config = dict(
    model='audio captioner',
    train_examples=39062,
    time_shift_ms=100,
    spec_augment=False,
    encoder_norm='layernorm',
    decoder_bias='qkv',
    decoder_parallel_block=False,
    decoder_connector='linear',
    decoder_tie_embeddings=False,
    optimizer='soap',
    shampoo_beta=0.99,
    one_sided=False,
    adamw_lr_other_params=0.0015,
    max_grad_norm=3.0,
    epochs=15.5,
)
Rows from block 3 of the text decoder, named by matrix and row number. Each number is 128 + 24 x the weight over its row's rms, rounded and kept within 0 to 255. All counts start at 0. After the name is the row's rms in percent of the matrix's.
# fc2: MLP down (decoder.blocks.3.mlp.fc2.weight, 192x768), inputs 640-767
fc2.12 098 [100 109 130 125 129 103 135 125  65 102 125 131  85 122 168 158 104 156 171 131 171 136 132 173 110  89 104 136 154 121 109 142 117 157 153 166 138 158 103 107 145 156 140 131 123  95 147 103 138 121 113 146 107 145 154 105 145 131 109 147 121 102 165 173 111 118 144  88 128 112  82 129 138 137 126 119  97 144  88 133 132 109  93  94 119 128 113 121 107 104  86 150 172 137 129 133 107 122 133 192 123 137 114 145 154 156  93 115  92 145  98 143 125 156 155  81 178 124 159 103 139  97 146 115 129  74  90 129]
fc2.13 101 [130 137 163 107  94 123 140 120 119  95 132 122 159 158 138 159 149 141 139 112 151 111  91 141 140 120 135 107 123  99  93 141 110 115 105 126 126  75 125 141 123 147  98 159 124 108 129 102 115  98 114 146 110 161 107 127 150 123 127 146 154 127 142 168 100 137 156 123 148 122 127  98 111 125 167 106 126 132 163 166 147 122 115 121 155 144 148 171 104 154 134 134 136 195  91  88 125 115 127 119 133  92 123 147 143  91  91 123 141 121 151 121 147 120 137 129 112 141 123 114 101 125 102 136 121  97 128 109]
fc2.14 096 [134  99 161 100 129 123 161 124 109 171 167 108 122  97  86 153 143 138  87 136 137 141 172  83 107 128 115 136 136 123 150 111 136  91 114 104 147 136 117  75 118 117 116 124 125 134 112 117 142 123 120 123 150 181 145 140  89 110 122 127 134 111 106  98 109  93 141  97 138 157 139 145 134 175 103 175 122 137 103 139 157 116 123 138 156 104 130 113  97 100  95 151 172 155 140 104 142 120 117  88 140 114 126 128 139 125 108  69 117 146 179  61 102 112  98 132 133 130 117 101 132  99 113 167 135 113 146 124]
fc2.15 101 [108 180 151 140 141  73 162 100 169 150 119 135 134 125 146 152 136 180 129 160 111 146 165 106 105 149 132 114 133 119 144 107 143 130 117 117 146 138  63 157  83 136 124 140 131 126 127 127 117 120 154  90 172  96 130 136 137 121  95 181 136 120 144 123 131 157 147 113 163 154 112 115  95  89  99 110 119 127 127 146 189 158 142 126 144 125 166 123 146 139 146 155 143 117 136 123 126 119  76 116 138 129 110 115 139 129 127 172 122 190 108 133 115 114  81 141 137 103 128 110 153  60 135 109 130 151 124 132]
fc2.16 100 [140 110 135 148 122 150 132 131 123 115 108 153 131 102 123 138 138 155 122 154 136 133 137 164 144 144  97 132  97 140 127 158 130 138 131 145 130 133 129 162 159 138  69 141 130 155 116 149 135  77 112 141 100 141 151 149 116 101  97 122  95 113  95 104 153 144 105 125  88  84 130 151 132 143  95 129 159 148 136 167 100 126 126  93 153 137 120 110 125 150 204 116 155 131 108 137 130 117 132 126 106 128 125 151 107 153 104 127 121 126 130 119 118 117  76  96 101 107 143 153 127 159 140 150 107 118 137 139]
fc2.17 096 [147 141 116 142 113 149 113 137 161 145 142 140 118 131 141 148 143 144 101 150 123 162 115 135 132 136 147 102  77  96 142  93 126  99 118 112  83 118 139 136 125 126 117 109 118 197 168 175 155 163 133 111 111  84 124 145 125 164 144 127 179 123 115 131 141  72  89 166 149 127 139 104 115 119 115 149 107 161 118 134 117 152 118 144  90 153  98  91 133 114 131  84 145 124 116 136 133 134 158 115  97 116 105 136 116 121 115 133  94 147 133 174 135 162 102 158 116  85 130  91 124 127 112 159 128 130 133 154]
fc2.18 098 [176 112  74 148 152 164 129 109 151 126 126 159 139 104 145 120 163 160 113 113 131 118 170 116 153 144 112 142 172 120 124 138 124  97 134 156 154 146 149 140 146 134 132 124 105 153 163  99 101 128 126  91 128 134  66 118 128 133 147 162 138 137 100 113 129  98  93 128 135 128 113 111  84 105 133 151 116 149 113  90 126 146 122 160 105 105 135 138 135 165 121 133 122 123 134 135  95 123 127 184 121 145 114 112  89  99 137 107 119 131 113 130 127 143 124 166 125 136 117 124 146 151 118 158 103 120 169  71]
fc2.19 100 [119 115 150 146 130 162 123 137 165 187 108 150 163 129 121 128 109 123 122  77 120 158 114 127 117 147 156 132 128 137 138 121 124 134 138 111  92 155 123 187 152 141 117 140 117 116 139  83  81 125 102  98 143 148 133 120 117  72 137  84 136 139  89 107 120 141 116  76 151 148 141 122 142 126 120 141 139 122  91 101 155 103 138 123 141 139 124 114 169 114 143 147 148 155 151 105 136 140 140 119 150 130 145 139 133  96 125  95 153 122 111  90 162 127 136 141 121 119 113 161 101 138  63 130 100 132 151 120]
fc2.20 101 [102 156 143 131 143 127 136 135 106  94 106 108 169 148 119 118 128 121 184 133 127 122 106 127 151 145 125 120 157 153 146 114  92 120 181 126 132 123 111 131 106 131 130  82 139 123 140 159 129 138  65 175 142 137 114 144  97 109 163 189 127 156 104 133 148 129 126 146 179 133 133 132 109 112 132 142 138 137 138 142 125 135 110 115 129 128 148  95 105 134 143 148  85  92 146 109  76 135 140  83 127 140 102 149  74 121 153 124 116 121 144 157  91 150 152 137  99 101 145 123 108 128 151 132 127 157 158 139]
fc2.21 101 [102 138 152 176 127 111 122 131  58 134 152  98  82 106 136 148 142 163 167 120 133 140 170 120 104 121 120 101 138 126 145  88 126 168 125 134 104 130 126 158 112 143 140  82 116 155 158 174 133 133 118 146 174 197 116 123 130 113 172 111 155 143 151 116  99 134  99 124  90 165 163 110 161 138 123 162 140 147 140 121  96 103 125 147 142 145 141 147 125 178 170 140  86 119  82 129 137 114 110 116 154 137 107 124 155 173 140 148 146 106 143 128 136 143 124 161 152 134 116 181 115 127 156 134 127 105 147 114]
fc2.22 101 [110 147 147 114 104 157 116 114 126  90  90 125 136 161 124 117 110 101 141 141  95 129 157 151 105 155 162  96  94 119 169  85 159  85 130 113 115 158 146 131 143 129 167 142 121 101 126 130 143 150 118 121 136  94 173  81 135  82 131 112 117 117 102 135  93 121 105 101 133 160 108 151 139 124 101 113 139 143 118  99 156 128 145 103 158 160 112 134 164 121 104 120 132 139 152 124 134 183 117 169 129 126 160 127 128 131 131 124 124  98 125 104 135 151 106 133 135 125 147 120 156 100 114 164 167  59 116 103]
fc2.23 099 [142 122 161  78 158  82 123 133 144 155 130 122 152 132 106 145 125  66 125 156 135 148 131 135 161 104 165 151 125 144 125 127 148 135 156 170 104 141 102 129 118 172 116 157 155 146  99 153 117  84 173 112 151 151 115 124 108 123 108  99 111 170 121 125 139 167 118 140 102 136 137 124 166 162 140  60 176 136 158 137 111 152 141 132  94  76 127 134 128 148 120 121 101  78 138 110 100 118 128 114 137 111 101 112 135 133 146 162 153 152 134 150 111 177 136 111 162 130  81 127  98 128 138  94 155  61 128 151]
fc2.24 105 [126  74 137 140 141 154 113 117 114 114 120 136 178 114  89 113 146  75 108 152 136 122 132 135 131 108 116 130 182 129 112 153 154 148 141 118  95 100 115 149 171 126 106 125 155  85 143 137 134  88 123 126 163 114 108  79 111 112 186 136 102 115 131  97  89 105 121 154 133 133 112 130 174 115 117 163 129 105 104 148 169  93 175 150  92 137 148  93 122 163 121 113 116 134 112  84 124 120 119 178 102 104 138 124 145 153 120  98 133 167 106  77 106  86 128  98 120 131 121 134 112 142  76 123  98 125 165 127]
fc2.25 105 [132 148 185 100 162 113 129 126 110 129 130 154 161 175 100 138 131 116 138 136 110 112 112 131 130 120 130 128 115 105 155 136 138 159 138  69 138 124 118 116 103 132  98 127 105 122 115 112 120 111 125 157 133 116 128 148 141 128 175 114 139 145 160 130 113 145 118 109 135 110 127 108 124 131 161 158  84 105  84 104 115 138 158 124 103 115 125 107  81 177 149 141  87 152 140 163 175 123 130  81 125  84 138 140 179 145  90 121  98 118 119 110 114 104  80  87  93 130 152 127 114 114 139 107 119 111 141 175]
fc2.26 104 [116 131 144 145 100 109 110 138 149 150 124 119  92  86 140 112 140  76 121 119 123 184 132 165 137 153 143 166 109 143 118 126 139 119 112  90  92 113  81 128 127 113  85 133 112  97 139 138 112 139 171 143 137 144 125 106 155 165 115 156 137  89 123  97 127 133 127 106 129 114 141 109 132 134 132 141 163 130 137  84 115 193 111 106 173 156 133 132 136 181 137 126 118 129 153 131 116 111 153 119 143 107  96 112 152 113 103 109 202  85 114 113 127 149 126 175 122 118 130 165 127 135 113 115 124 100 156 125]
fc2.27 096 [121 158  75 155 157 123  92 109 147  55 149 158 121 167 155  95  72 105 139 121 145  69 110 170  99 151 121 112 106 127 118 156 157 125  89 117 115 101 144 103 107 130  96 123 161  91 143 114 136 130 153 154 124 105 107 139 157 155 137 105 123 135 138 136 122 132  98  91 122 137 121 114 133 144 127 121 133 150 156 137 137  98 128  83 123 135 162 133 139 161 121 173 103 110 130 129 157 169 149 116 123 105 136 116 160 140 132 106 109 127  87 142 134 136 118 164 122 121 131 124 168 130 112 128 187 123 145 151]
fc2.28 092 [118 114 124 130 120 142 178 106 111 165 128 130 110 130 146 129 169 105 141 143 121 127  49 138 144 128 137 131 103  97 193 117  43 152 132 151 119 121 134 145  68 136 121 120 106 103  91 181 173 146 164 127 149 172 136 167 129 131 129 100 118 150  96 141  78 120 166 106  81 134 141 128 134 127 138 110  94  88 118 125  92 151 113 133 129 134 139 120 156 126 143 144 118 108 119 177 136 108 127 161  95  87 155 137 128 107 130 131 127 136 131 119 104 120 154 148  91 167  95 106 142 165 129 108 140 123 102 110]
fc2.29 101 [133 119 131 141 114 109 130 124 134 139 132  92 148 110 178 156 205 113 158 113 130 114  64 128 133 113 143 124 153 106 141  97 130 141 151 129  78 108  82 106 114 107 116 122  88 168 141 127 147 135 132 149  97 110 145 143 139 128 143 128  91 146 109 135 145 115 122  81 166 134 122 136 108  78 113 164 121 136  96 141 101 126 112 162 142 136  81 124 121 112  93 111 173 129 151 134 136 136 101 147 130 133 141 153 165 151 106  86 163 129  90  87 104 120 183  98 194 129 180 179 184 121 168 120 125 132  98 133]
fc2.30 102 [154 116 153 149 151 104 153 144 146 176 106 118 121 145 109  88 166 120 127 126 128 122 142 136 112 118 109 147 158  92 139  96 109 174 122 139  99 160 141  76 138 130 141 142 142 109 165 159 144 126 133 105 116 112 108  95 127 112 163 159 146 136 155 109 178 107 137 153 139 150 159 177 138 142 107 133 122 113  95 153 107 119 128 170 120 153 179 125 162 134 107 132 105 166 140 126 119 140  97 104 171 112 144 181 102  89  93 169 164 140 163  98 112 131  89 119 118 160  91  93 110 120 121 127 150 129 110 149]
fc2.31 104 [167 147  94 122 100 158 119 133 142 146 125 110 149 124 104 119 117 135 117 123 151 156 118 143 134 114 156 118 113 126  96 135 154 117 147 153 127  99 143 153 116 157 126 158 110 125 109 128 109 124 118 141 153 165 100 127 102 121  82 134 120 115 149 160 106 171 114 130 159 111  86  94 148  94 161 159  89  78 156 163 135 109 123 133 128 131 138 150 139 130 124  45 173 119 111 158 113 137 119 114 159 103 144 166 139 174 118 126 121 199 127 116 136 111  93  92 171 130 134 144 131  81 114 135 103 123 153 123]
fc2.32 101 [117 151 141 124 131 149 124 113 138 143 132 131 152 123 140 110  88 123 159 134 123 135 116 142  96 159 100 153 134 128 110 122 131  87  76 145  94 139 111 121 122 123 101 111 132 124 120  88 145 147 117 102 116 150 175 148 119 133 103 147 176 107 109 140 131 141 152 103 147 139 128 163 144 133 181 162  85 102 131 110 104 137 121 147 149 138 128 144 101 146 119 115 161 105 148 153 111 133 163 153 142 165 113 163 104 132 148 124 109  82 102 126 155 144 106 128  87 146 146 145 109  93 130 116 135 109 115 129]
fc2.33 094 [132 109 175  93 133 109 111 162  74 136 150 107 124 122 115 106 157 135 154  97  79 128 136 122 125 107 127 113 122  56 114 151 106 119 136 145 125 134 116 122  92 127 150 113  86 136 121 117 158  94 116 156 154 137 114 144 132 133  99 115 162 146 153 118 114 117 116 123 151 100 131 153 102 128 133 112 140  78 121 127 154 155 135 126 124 128 166 134 109 124 103 128 143  95 119 166  58 135 124 156 102 106 107 116 149 110  65 107 153 110 138 118 161 152 120 118 120  94 133 139 114 152 124 132 102 146 137 127]
fc2.34 100 [185 154 155 129 101 101 142 147 127 102 116 127 133 119 145 122 125 169 117 102 144 104 147  92 186 128 151 143 127 131 119 117 153 114 139 120 121 126 162 137 155  96 187 128  80 147  89 142 159 129 126 137 116  90 139 139 130 101 109 157 103 116 121 133 103 108 145 120 146  91 113 125 130 132 144 137 170 118 106 143 146 124 122  66 149 151 135 146 136 138 124 106 134 114 148 146  96 107 145 135 166 136 126 126 156 144 146 146 153 103  85 112 165 160 147 128 102 133 124 148 130 122 141 138 125 117  76 155]
fc2.35 099 [102  66 149 178  72 154 111 103 119 136 150 127 137 137 101 141 118  98 142 126 109 152 127 143 159  96 124 179 141 141 115 114  86 103 130 130 113 101 124 127 114 145  87  93 120 165 149 130 139 107 155  78 131 129 142 132 161 172 161 136 142 132 149 143 213 112 104 145 133 102 103 130 165 117 163  94 157 125 114 140 103 106 164 141 172 125 129  79 116 135 117 143 105 142 135 115  96 121 119 156 102 120 105 111 172 149 118 152  92 112 121 117 129 137 176 132 131 132 106 121 128 134 168 134  81 146 136 124]
fc2.36 100 [149 123 131 105 104  97  90 131 117 132  94 158 147 118 104 105 120  98 144 125 140 125 142 126 118 102  77 150 138 146 132 136 120 129 135 124 164 145  63 143 119 123 140 150 126 118 131 135 123 140 130 111 149 114 103 119 140 136 142 103 153 109 138 134 119 140 112 130 129 119  92  98 132 119 139 165 117 154 120 119 137 143 126 112 116 116 113 123  75 149 118  94 183 128 171 150 153  97 147 130 109 140 130 132 158 123 152  98 102 162 140 131 147 143 158 127 177 139 121 158 148 161 113 126 106 143 127 141]
fc2.37 104 [127 128 146 128 105 151 146 110 110 120 145 156 103 141 145 146 167 148 116 112 121  74 107 132  95 131 127 100 138 103 134 104 102 124 123 121 141 151 130  89 142  98 107 155 163 113 146 137 146 120 122 118 141 131 172 142 151 142 133  93 112  68 113 122 165  92 136 143 143  94 157 101 115 146 115 107 118 154 108 134 162  90 129 131 144 168 151 111  69 145 159 122 168 101 143 165 109 107 118 156  79 110 113 156  91  91  89 116 131 103 139 147 133 117 148 144 116  76 126 163  65  98 104 136 145 142 125 123]
fc2.38 096 [125 107 105 143 117  66 105  70 164  94 127 117 120 140 149  95 132 117 118 137 136 116 149  86 154 130 119 142 165 128 121 128 120 125 135 135 148 147 155 146 116 138 121 124 156 133  98 219 109 176  98 161 123 124 181 109 143  92 161 118 132 126 117 158 159 142 147 117 124 157 165 155 122 108 153 107 142 121 159  87 142 114 155 161 144  81 133  95 133  75 106 119 117 114 112  77 147 141 142 148  94 125 173 153 139 143 134 138 143 135 125 133 161 152 141 134 129 147 105 106 125 158  84  82 133 135 159  96]
fc2.39 098 [170 148 117 101  88 168 104 156 151 132 123 121 169 145 105 136 126 158 165 125 116 133 130 151 133 137 121 136 116 125 104 135 174 115 119 155 130 162 148 120  82 131 104 113 130 132 114 123 112 148 127 115 135 147 117 135 138 132 109  75 160 133 177 135 123 105 180 128 134 169 175 137 124  59  82 157 119 121  99 120 160 134 127 120 109 159 128 130 149 132 110 144 107 150 133 141 132 112 145 112 108 115  93 133  92 124 154  99  95 123 162 162 120 131 119 115  92 144 126 166 145 119 122 160 191  85 137 101]
fc2.40 098 [167 144  83 141 130 173 169 119 155 102 108 145 180 132 124 143 105  99  91 126 166 110 124 110 157 126 116 125 162 163 166 124 135 149 133 131 144 115 181 151 168  89 149 130 124 149  89 146 150 127 109 132 140 132 115 137 127 152 114 124 130 130 136 126 134  99 148 130 127 121 128 134 130 120  92 105 110 118 109 148  87 118  66 115 136 129 109 123 116 125 104 139 109 131 132 105 125  85 141  90 125 113 145 132 127 157 144 174 103 108 136 104 149 165  89 176 108 138 142 143 113 140 130 165 123 169 131 117]
fc2.41 102 [134 134 105 132 129 130 176 131 107 181 145 105  98 161 159 158 133 129 137 103  84 132 130 130 106 176 102 127 115 121 153 119 118 106 133  91 146 173 152 128  87  88 131 169  92 118  95 107 118 116 167  84  64 113 165 118 112 138 154 104 127  92 136 136 132 115 127 125  89 139 116  62 139 118 170  83 172 123 145 123 129 121  90 118 113 133 137 148 151 116  77 132 159 110 108 146 120 128 113  74 128  84 125 129 159 116 135 124  94 134 142 157 114 135 161 108 133 107 140 157  91 144  94 142 139 141 112 117]
fc2.42 100 [124 142 130 108 120 153  88 150 108 129 149 148 151 186 107 114 114 112 113 130 118  81 126 104 143 139 145 117 140 164 153 115 127  91 105 168 182 129 160 153 144  80 124 139 116  73 125 140 139 111 107 162 140 129 124 124 127 155 118 155 124 139 171 147 131 159 133 121 130 138 112  71  72 124 124 168 152 119 148 152 134 145 135 120 134 139 143 128 167 100 122 110 122 148 144 110 101 104 160 137 144 123 116 132 159 132 135 171 176  97 132  91 152 146 108 147 108 173 118  85 122 147  87 111 109 120 187 203]
fc2.43 099 [122 120 116 116 192 123 157  97 148 101  94 123 118 129 153  97 114 116 150 103  97 145 119 147 121 133 146  36 111 144 140 126 101 130 153 134 147 169 143 160 118  98 134 176 103 145 131 161  63  98 129 148 101 136 139 118 104 121 132  90 164  81 150 121 155 117 148  99  92 112 129 139 144 115 160 121 164 139  99 182 145 134 125  90 155 101 120 161 102 119 105 137 148 175 121 126 111 199  99 114 123  86 106 163 109  92 121 106  86 135  94 149 107 118 129 126 121 124 137 100 125 126 137 131 143 131 126 164]
fc2.44 101 [164 100 124 124 140 130 174 164 138 141 161 127 149 112 146 134 118 140 118 125 160 123 160 151 134 122 139 168 131 123 116 106  93  74 140 150 111 148 195 136 115 139  60 121  86 141 105 157 115 142  98 107 138 125 128 103 163 127 148 112 109  95 131 145 100 138 136 194 113 115 110 110 114  85 123 110 104 152 174 125 130 102 121 159 138 148 134 161 128 124 137  96 121 126 107 130 158 105 150 139 138 141 150 119 167 134 125 137 110 103 102 188 119 126 139 146  99 170 151 111 143 150 130 116 158 136 175  97]
fc2.45 098 [179 128 153 124 133 134 137 170 118 135 108 104 137 168 122 163  93  98 121 139 125 126 149 125 157 136 127 134 163 111 117 128  95 105 127 161 160 113 113 121 125  95  92 144 151 105 115 148 116 140 114 123 110 167 156 147 121 120 101 174 171 151 133  80 159 122  90  77 112 151 115 126 140 125 139 112 163 164  85 126 132 161 127 115 119 138  94 128 125 161 119  95 159 105 103 124 185 119 138 103 119 128 137 147 171 160 125 178 131 114 140 118 111 151 130 166 114 141 114 149 155  85 115 159 116 119  86 144]
fc2.46 101 [148  97 109 136 143 148 113 133 110 141 162 142  93 106 106 153 137 126 146 167 149 116  90  83 154 141 144 112 105 153 108 133 144  97 121 129  75 120 162 157 119 147  93 170 112 103 140  99 173 112 129 135 144 128 113 146  87 137 144 146 159 114 128 124 140 112 118 126 112 150 170  91 122 181 138 135 150 150 108 125 183 141 167 129 116 134 112 149  77 103  90 146 103 132 119 151 102 138  99  78  93 145  98 112 171 154 161 139  85 144 143 138 133 102 104 112 107 118 142 111 119 119 122 117 121 130 162 131]
fc2.47 101 [119 135 170 158 143  86 179 145 122 143 144 116 139 135 124  92  81 148 118 125 126 104 119 144 130 143 147  68 187  89 143  99 128  84 110 124 180 157  83 109 186 116 104 112 116 131 149 137 131 111 111 186 136 164 122 151 117 121  93 114 177 137  89 117 110 162 135 159 138  99 114 146 133 141 179 123 135 155 138 134 137 173  70 154 120 170 161 143 129 141 112  98 131 126 140 103  97 132 130 130 119 167 170 143 132 144 157  99 119  99 137 142 132 136 104 166 141  81 109 141 133 177 113 105 145 112  99 134]
fc2.48 101 [112  88 147 110  99 152 124 128 162 170 159  94 195 123 136 133 150 134 128 142 136 124 170 145 139 158 110 105 125 103 144 122 114 127 143 150 115 170 189 135 136 109 186 121 135 158 122 123 145 103 133 188 116 116  95 128 154 114 128 128 138 119 110 145 114 130 109 124 106 150  91 137 187  87 127  95 117 128 124  78 135 118 139 155  72  83  96  58 122 113 164  79 129  85 167 178  92 128 138 103 191 123 172 133 163 126  75  97 128 149 151 134 149 125 110 106 174  90 113 147 112 106 123 144 119 148 102 122]
fc2.49 096 [ 71 156 143 150 117 163 137 181 111 123 185  97  94 111 164 100 109 122 143 140 118  89 142 152 109 147  97 115 111 137 134 133 120 153 121 104 112 111 106 167 110 126 174 111 138  95 127 112 155 116 139  92 166 131 136 116 127 123 155 156  72 152 167 127 100 160 130 121 143 121  92 129 139 148 102 125 142 109 136 139 164 110 115 100 142 143 124 104 144 123 124 123 123 169 125 176 118 146 108 155 114  98 116 151 138 102 126  96  85 147 184 127  98  85 108 201 102 152 117 133 148 128 148 141 143 136 143 130]
fc2.50 098 [110 140 126 114 145 192 144 147 153 122 114 107 128  73 147  86 110 167 175 143 139 121 158 150 118 139 115 119 145 126 140 136 158  86 118 171 150 114 139 111 119 104 126 149 165 123 129  99 145 141 138  75 110 181 151 118 153 154 154 124 125 178 131 118 100 105 103 131 204 111 106  99 173 144 138 159 106 146 132  98  89 136 109  99 119 140 111  84 186 175 149 140  90 140 184 174 156 105 143 111 119 120 145 106 115 148 106 164 123 142 136 131 159  92 125 121 123 168 142 127 160 144 130 140 146  84 129 112]
fc2.51 099 [120 113 136 146 126 116 114 104 170 116  91 124 138  91 110  92 186 126 149 110 143 123 132 105 102 138 124 145 111 126 127 108 111 125  81 162 125 122 111 103 155 143 126 152 103 135 127 154 109 129 128 116 122 126 148 102 179 118 138 114 147  99 151 112 136 119 106 147 139 153 112 146 127 112 173 160 129 130 102 104 129 144 111 155 106 145 121 136 121 144 155 123 154 108 148 112 111 104 168 100 157  75 180 148 160  93 113 119 163 161 159 109 167  89 126 103 136 131 132 132 137 140 149 105 107 112  71 131]
fc2.52 098 [132 121 183 133 151 129 124  93 143  99 131 146 160 167 151 133 124  91 124 134 123 112 113 155 157 131 151 152 134 105 154 135  98 117 118 131 164 176 126 128  85  97 163 129 146 151 133 142 111 133 145 146 131 100 149 167 108 114 115 102 140  99 120 209 154 105 125 137 152 165 102 129 126  82  99 130 164 154 108 128  77 125 186 117 108 100 153 128 144 125 114  98 166 112 124 122 186 179 102 103 119 120 183  96 113 127  96 120 132  99  91 152 114 118 195 108 100  92 110 134 121 174 140  67 152 146 124 142]
fc2.53 101 [139  68 138 128 148 100 167 121  95  68 105 151  89 108 221 126 144 116  74 114  97  88 129 165 147 106  90 125 104 174 153 124 161 159 114 124 141 141 129 155 151 173 146  89 110 144 115 140 119 132 165 115 140 119 104 176 144 152 131 145  97 127 135 104 164 112 148 149  88  87 138 158 142 123 131 139 191 149 112 131 120 100 108 123  93 133 146 155 101 124 122 136 118 133  86  80 155 106 141 140 108 108 122 127 145 125 101 127 112 121 134 126 122 104 148 157 143 131 179 126 159 146 127 140 113 114 128 113]
fc2.54 098 [113 110 145 155 156 116 139 165 109 109 150 154 143 113 140 142 130 147  77  77 112 152 117 105  85 153 128  95 136 124  94 105 114 106 113 125 114 153 118 139 104 113 150 136 167 144 160 149 130 164 137 134 112 110  81 143 103 144 139  90 119 193 150 121  96 102 132 132 106 138  97 156 139 151 130 108 127 106 141 135  93 115 101 121 133 141  79 146 139 101 128 124 103 108 103 114 131 104 119 130 138  86 115 126 152 147 110 151 110  94 124 119  85 120 160 165 144 149 153 164 150 115 133 126 140 169 109 102]
fc2.55 098 [109 100  80 158 108 160 134 121 108 114  85 138 121 114 121  96 123  75 116 110  85 135 136 157 140 110 149 113 119 169 122  92  90 154 107 137 123 136 128  88 157 167 126 124 175 131 170 143 102 112 118 146 157 102 158 124 127 141 100 157 157 121 142 104 178 163 161 141  92 146  85 115 134 116 143 131 148 115 149 143 104 134 153 115  90 127 148 144 180 115  92 126 104 124  73 150 136 103 135 129 117 148 109 174 141 135  85 161 129 177 127 173 135 142  84 102 151 117 114 115 151 115 124 153 115 147 121 100]
fc2.56 102 [131 144 128 127 110 151 140 115 126 129 128 147 133 138 142 137 106 131 137  52 118 139  96 161 120 155 144 164 142  98 162 113  85 118 119 134 146 112 142 107 136 151 160 115 131 169 119 148 135 173 137 124 150 129 153 152  93 129 133  86 102 109 142  84 136 142 118 131 152 125 158 124 123 116  63 159 131 164 150 142 146 146 126 172 119 166 103 135 100 153 116 108 123 126  91 128 144 120 146 139 143 106 107  75 161 127 163 122 125 115 140 108 130 124 135 141 116 130 103 135 170 190 102 161 111  91 114 139]
fc2.57 100 [131 142 122 107 142 113 159 132  98 133 117 165  98 119 102 130 192 120 140  88 116 112 107  89 115 104 152 111 162 122 117 142 113 167 112 141  57 120 130  90  74 148 123 170 133 146 132 145 116 119 119 152 113 151 144 101 124 121 151 121 119 108  88  95 128 115 116 120 127 108 128 104  82 118  96 108 145 146 110 103  96 118 102 124 129 118 172 133 122  90 144 113  80 135 134  98 111 127 132 188 128 123 140 110 169 133 145 116 121 140 140 156 108 158 165 131 108 145 134 139 129 152 135  91 144 135 113 147]
fc2.58 102 [137 168  96 106 114 120 138  98  93 144 170 113 167 141 150 175 141 175 130 134 101 151 128 108 131 149 195 132 170 153 140 136 171 114 107  98 180 141 158 110 101 163 127 133 122 136 132 128 114 131 120  91 118 111 153 209 102 163 157 138 129 132 115 146 147 121 147 142 138 122 133 161 117 168 129 141 137 120 117  85 169 127 155 146  91 114 109  95 120 113 137 141 129 106 138 143 128  56 103 116 155 129 176 116 157 153 108 124 127 120 167 148 128 136 103 142 117 155 110 120 150 110 107 149 173  66 139 136]
fc2.59 103 [188 146  68 154 161 125 127 167 118 158 105 116 109 109 160  88 157 117 167 116 143 158 155 111 121 104 154 144 123 162 150 151 157 116 116 125 105 142 117 136  95 130 101 111 118 128 133 130 162 123 141 178 106  92 116 124 108  83 107 136 152 111 137 117 147 126 156 144 131 159 134 100 131 142 120 144 117 146 105 151 201  97 119 151 108 151 144 108 126 135 117 138 162 128  73 114 161 147 114 133 107 111 113 157 113 121 132 135 132 109 104 129 148  96 146 127 157  98 134 119 134 140 115 116 109 165 158 122]
fc2.60 103 [160  99 118 139 157  96 142 132 156  93 166 111 122 128 170 150 108 134 153 164 100 158 125 127 126 130 108 145 128 119 123 125 140 157 114 156 126 132 122 134 173 115 161  77 117 179 107  81 149 147 113 152 107 155 134 126 106 123  98 101 154 111 110 108  91 176 142 111 120 145 177 117 151 174 139 107 119 117 114 134 124 120 157 107 134 107 186 179 138 139 153 162 112 109 109 169 138 146  69 150 145 133 115 121 158 136 127 128  98 152 173 136 138 166 163 102 151 116 137 107 127 102 123 127 133 128  77 104]
fc2.61 102 [127 155 121 145 133 129 105 127 130 130  77  81 155  84 111 143 101 187 144 136  99  91 162 144 114 139 158  95 135 100 148 172 138 162  85 120 128 126 121 131 114 123 128  81 140 112 140  89 137 147 138 148 151 106 127 107 113  91 118 102  77 114 193 168 119 129 140 141  98 151 122 101 159 156 108 163 104 121 117 130 130 171 121 132 129 130 128 122 135 137 200 128 153 115 111 166 110 165 127 146 144 166  89 134 174 116 170 106 140 150 141  87 142 132 154 127 126 152 134 157 116  93  88 120 114 110 111 128]
fc2.62 100 [100 127 152 124  96 153 137 155 172 142 143 136 103 151 118 123 129 113 147 160 138  86 146 143 120 106 105 129 157 134 114 115  93 122 155 150 107  73 185 155 127 128 121 172  87 105 121 123 132 115 116 122 146 112 121 156 145 140 153 155 160 175 149 124 141 135 168 119 147  73 104 141 111 143 137 138 112 103 135  91 158 125 125 126 120 102  84 153 124 129 126 118  78 187 141 118 143 181 143 135 161 107 116 153 146 142 155  95 129 106 162 147 131 160 144 146 123 101 120 175  66  71 148 136 103 120 123 103]
fc2.63 095 [105 145 178 128 141 141 104 178 125 146 110 118 152 117  88 120 150 164 126 167 148 172 156 115 133 154 144 116 124 124 124 155  96 130 151 162 132 120 127 119 140 111  76 144 105 135 125 107 118 136 123 127 135 124 131 200 105 118 120 118 103 110 154 133 141 106 180 108 131 129 126 165 104 130 143  90 137 145 136 127 173 112 148 116 168  99 132 105 129 156  90 144 114 122 154 161 118 112 126 103 123 119 165 111 118 156 114 105  93 141 160 196 106 133 147 129 113 161 129 130 122 137 148 110 155 106  86 108]
fc2.64 097 [109 153 121 108 132  76 102 109 152 115 121  92 126  98 177 130 115 107  95 148 125 160 148  99 136 153 114 159 128 143 100 133 120 125  84  90 136 122 102  56 102 115 113 130 106 159 130 103 132 127 114 109 144 115 133  91 126  97 129  68 161 127 153 145 141 160 107 132 144 115 115 106 139 125 138 129 105 134 132 128  94 133 167 158 150 127 126 148 158 120  94 152 127 108  85 148  93 114 121  90 130 155 106 108  79 136 120 131 118 159  82 132 125 144 166 171 169 132 125 171  93 132 127  81 121 142 143 101]
fc2.65 098 [105 109 117  88 110  98 112 158 166 130 144  86 141 104 169 134 135 122 180 130 136 134 149 145 144 114 137 153 128 100 124  94 104 172  97 131 129 113 134 134 107 151 140 140 122 119 146 135 145 116 154 164 140 132 106 160 175 115 132 120 101 129 124 124 117 136  97  76 125 115 130 139 164 110 134 160 129 105 147 134 158 144 168 138 126 131 126 129 174  94 135 109 144 154 101 118 105 109 139 145 125 127  94 138 126  70 116 147 182 110 166 113 125 130  84 183 115 131 114 103 154 157 138 122 129 121 149 100]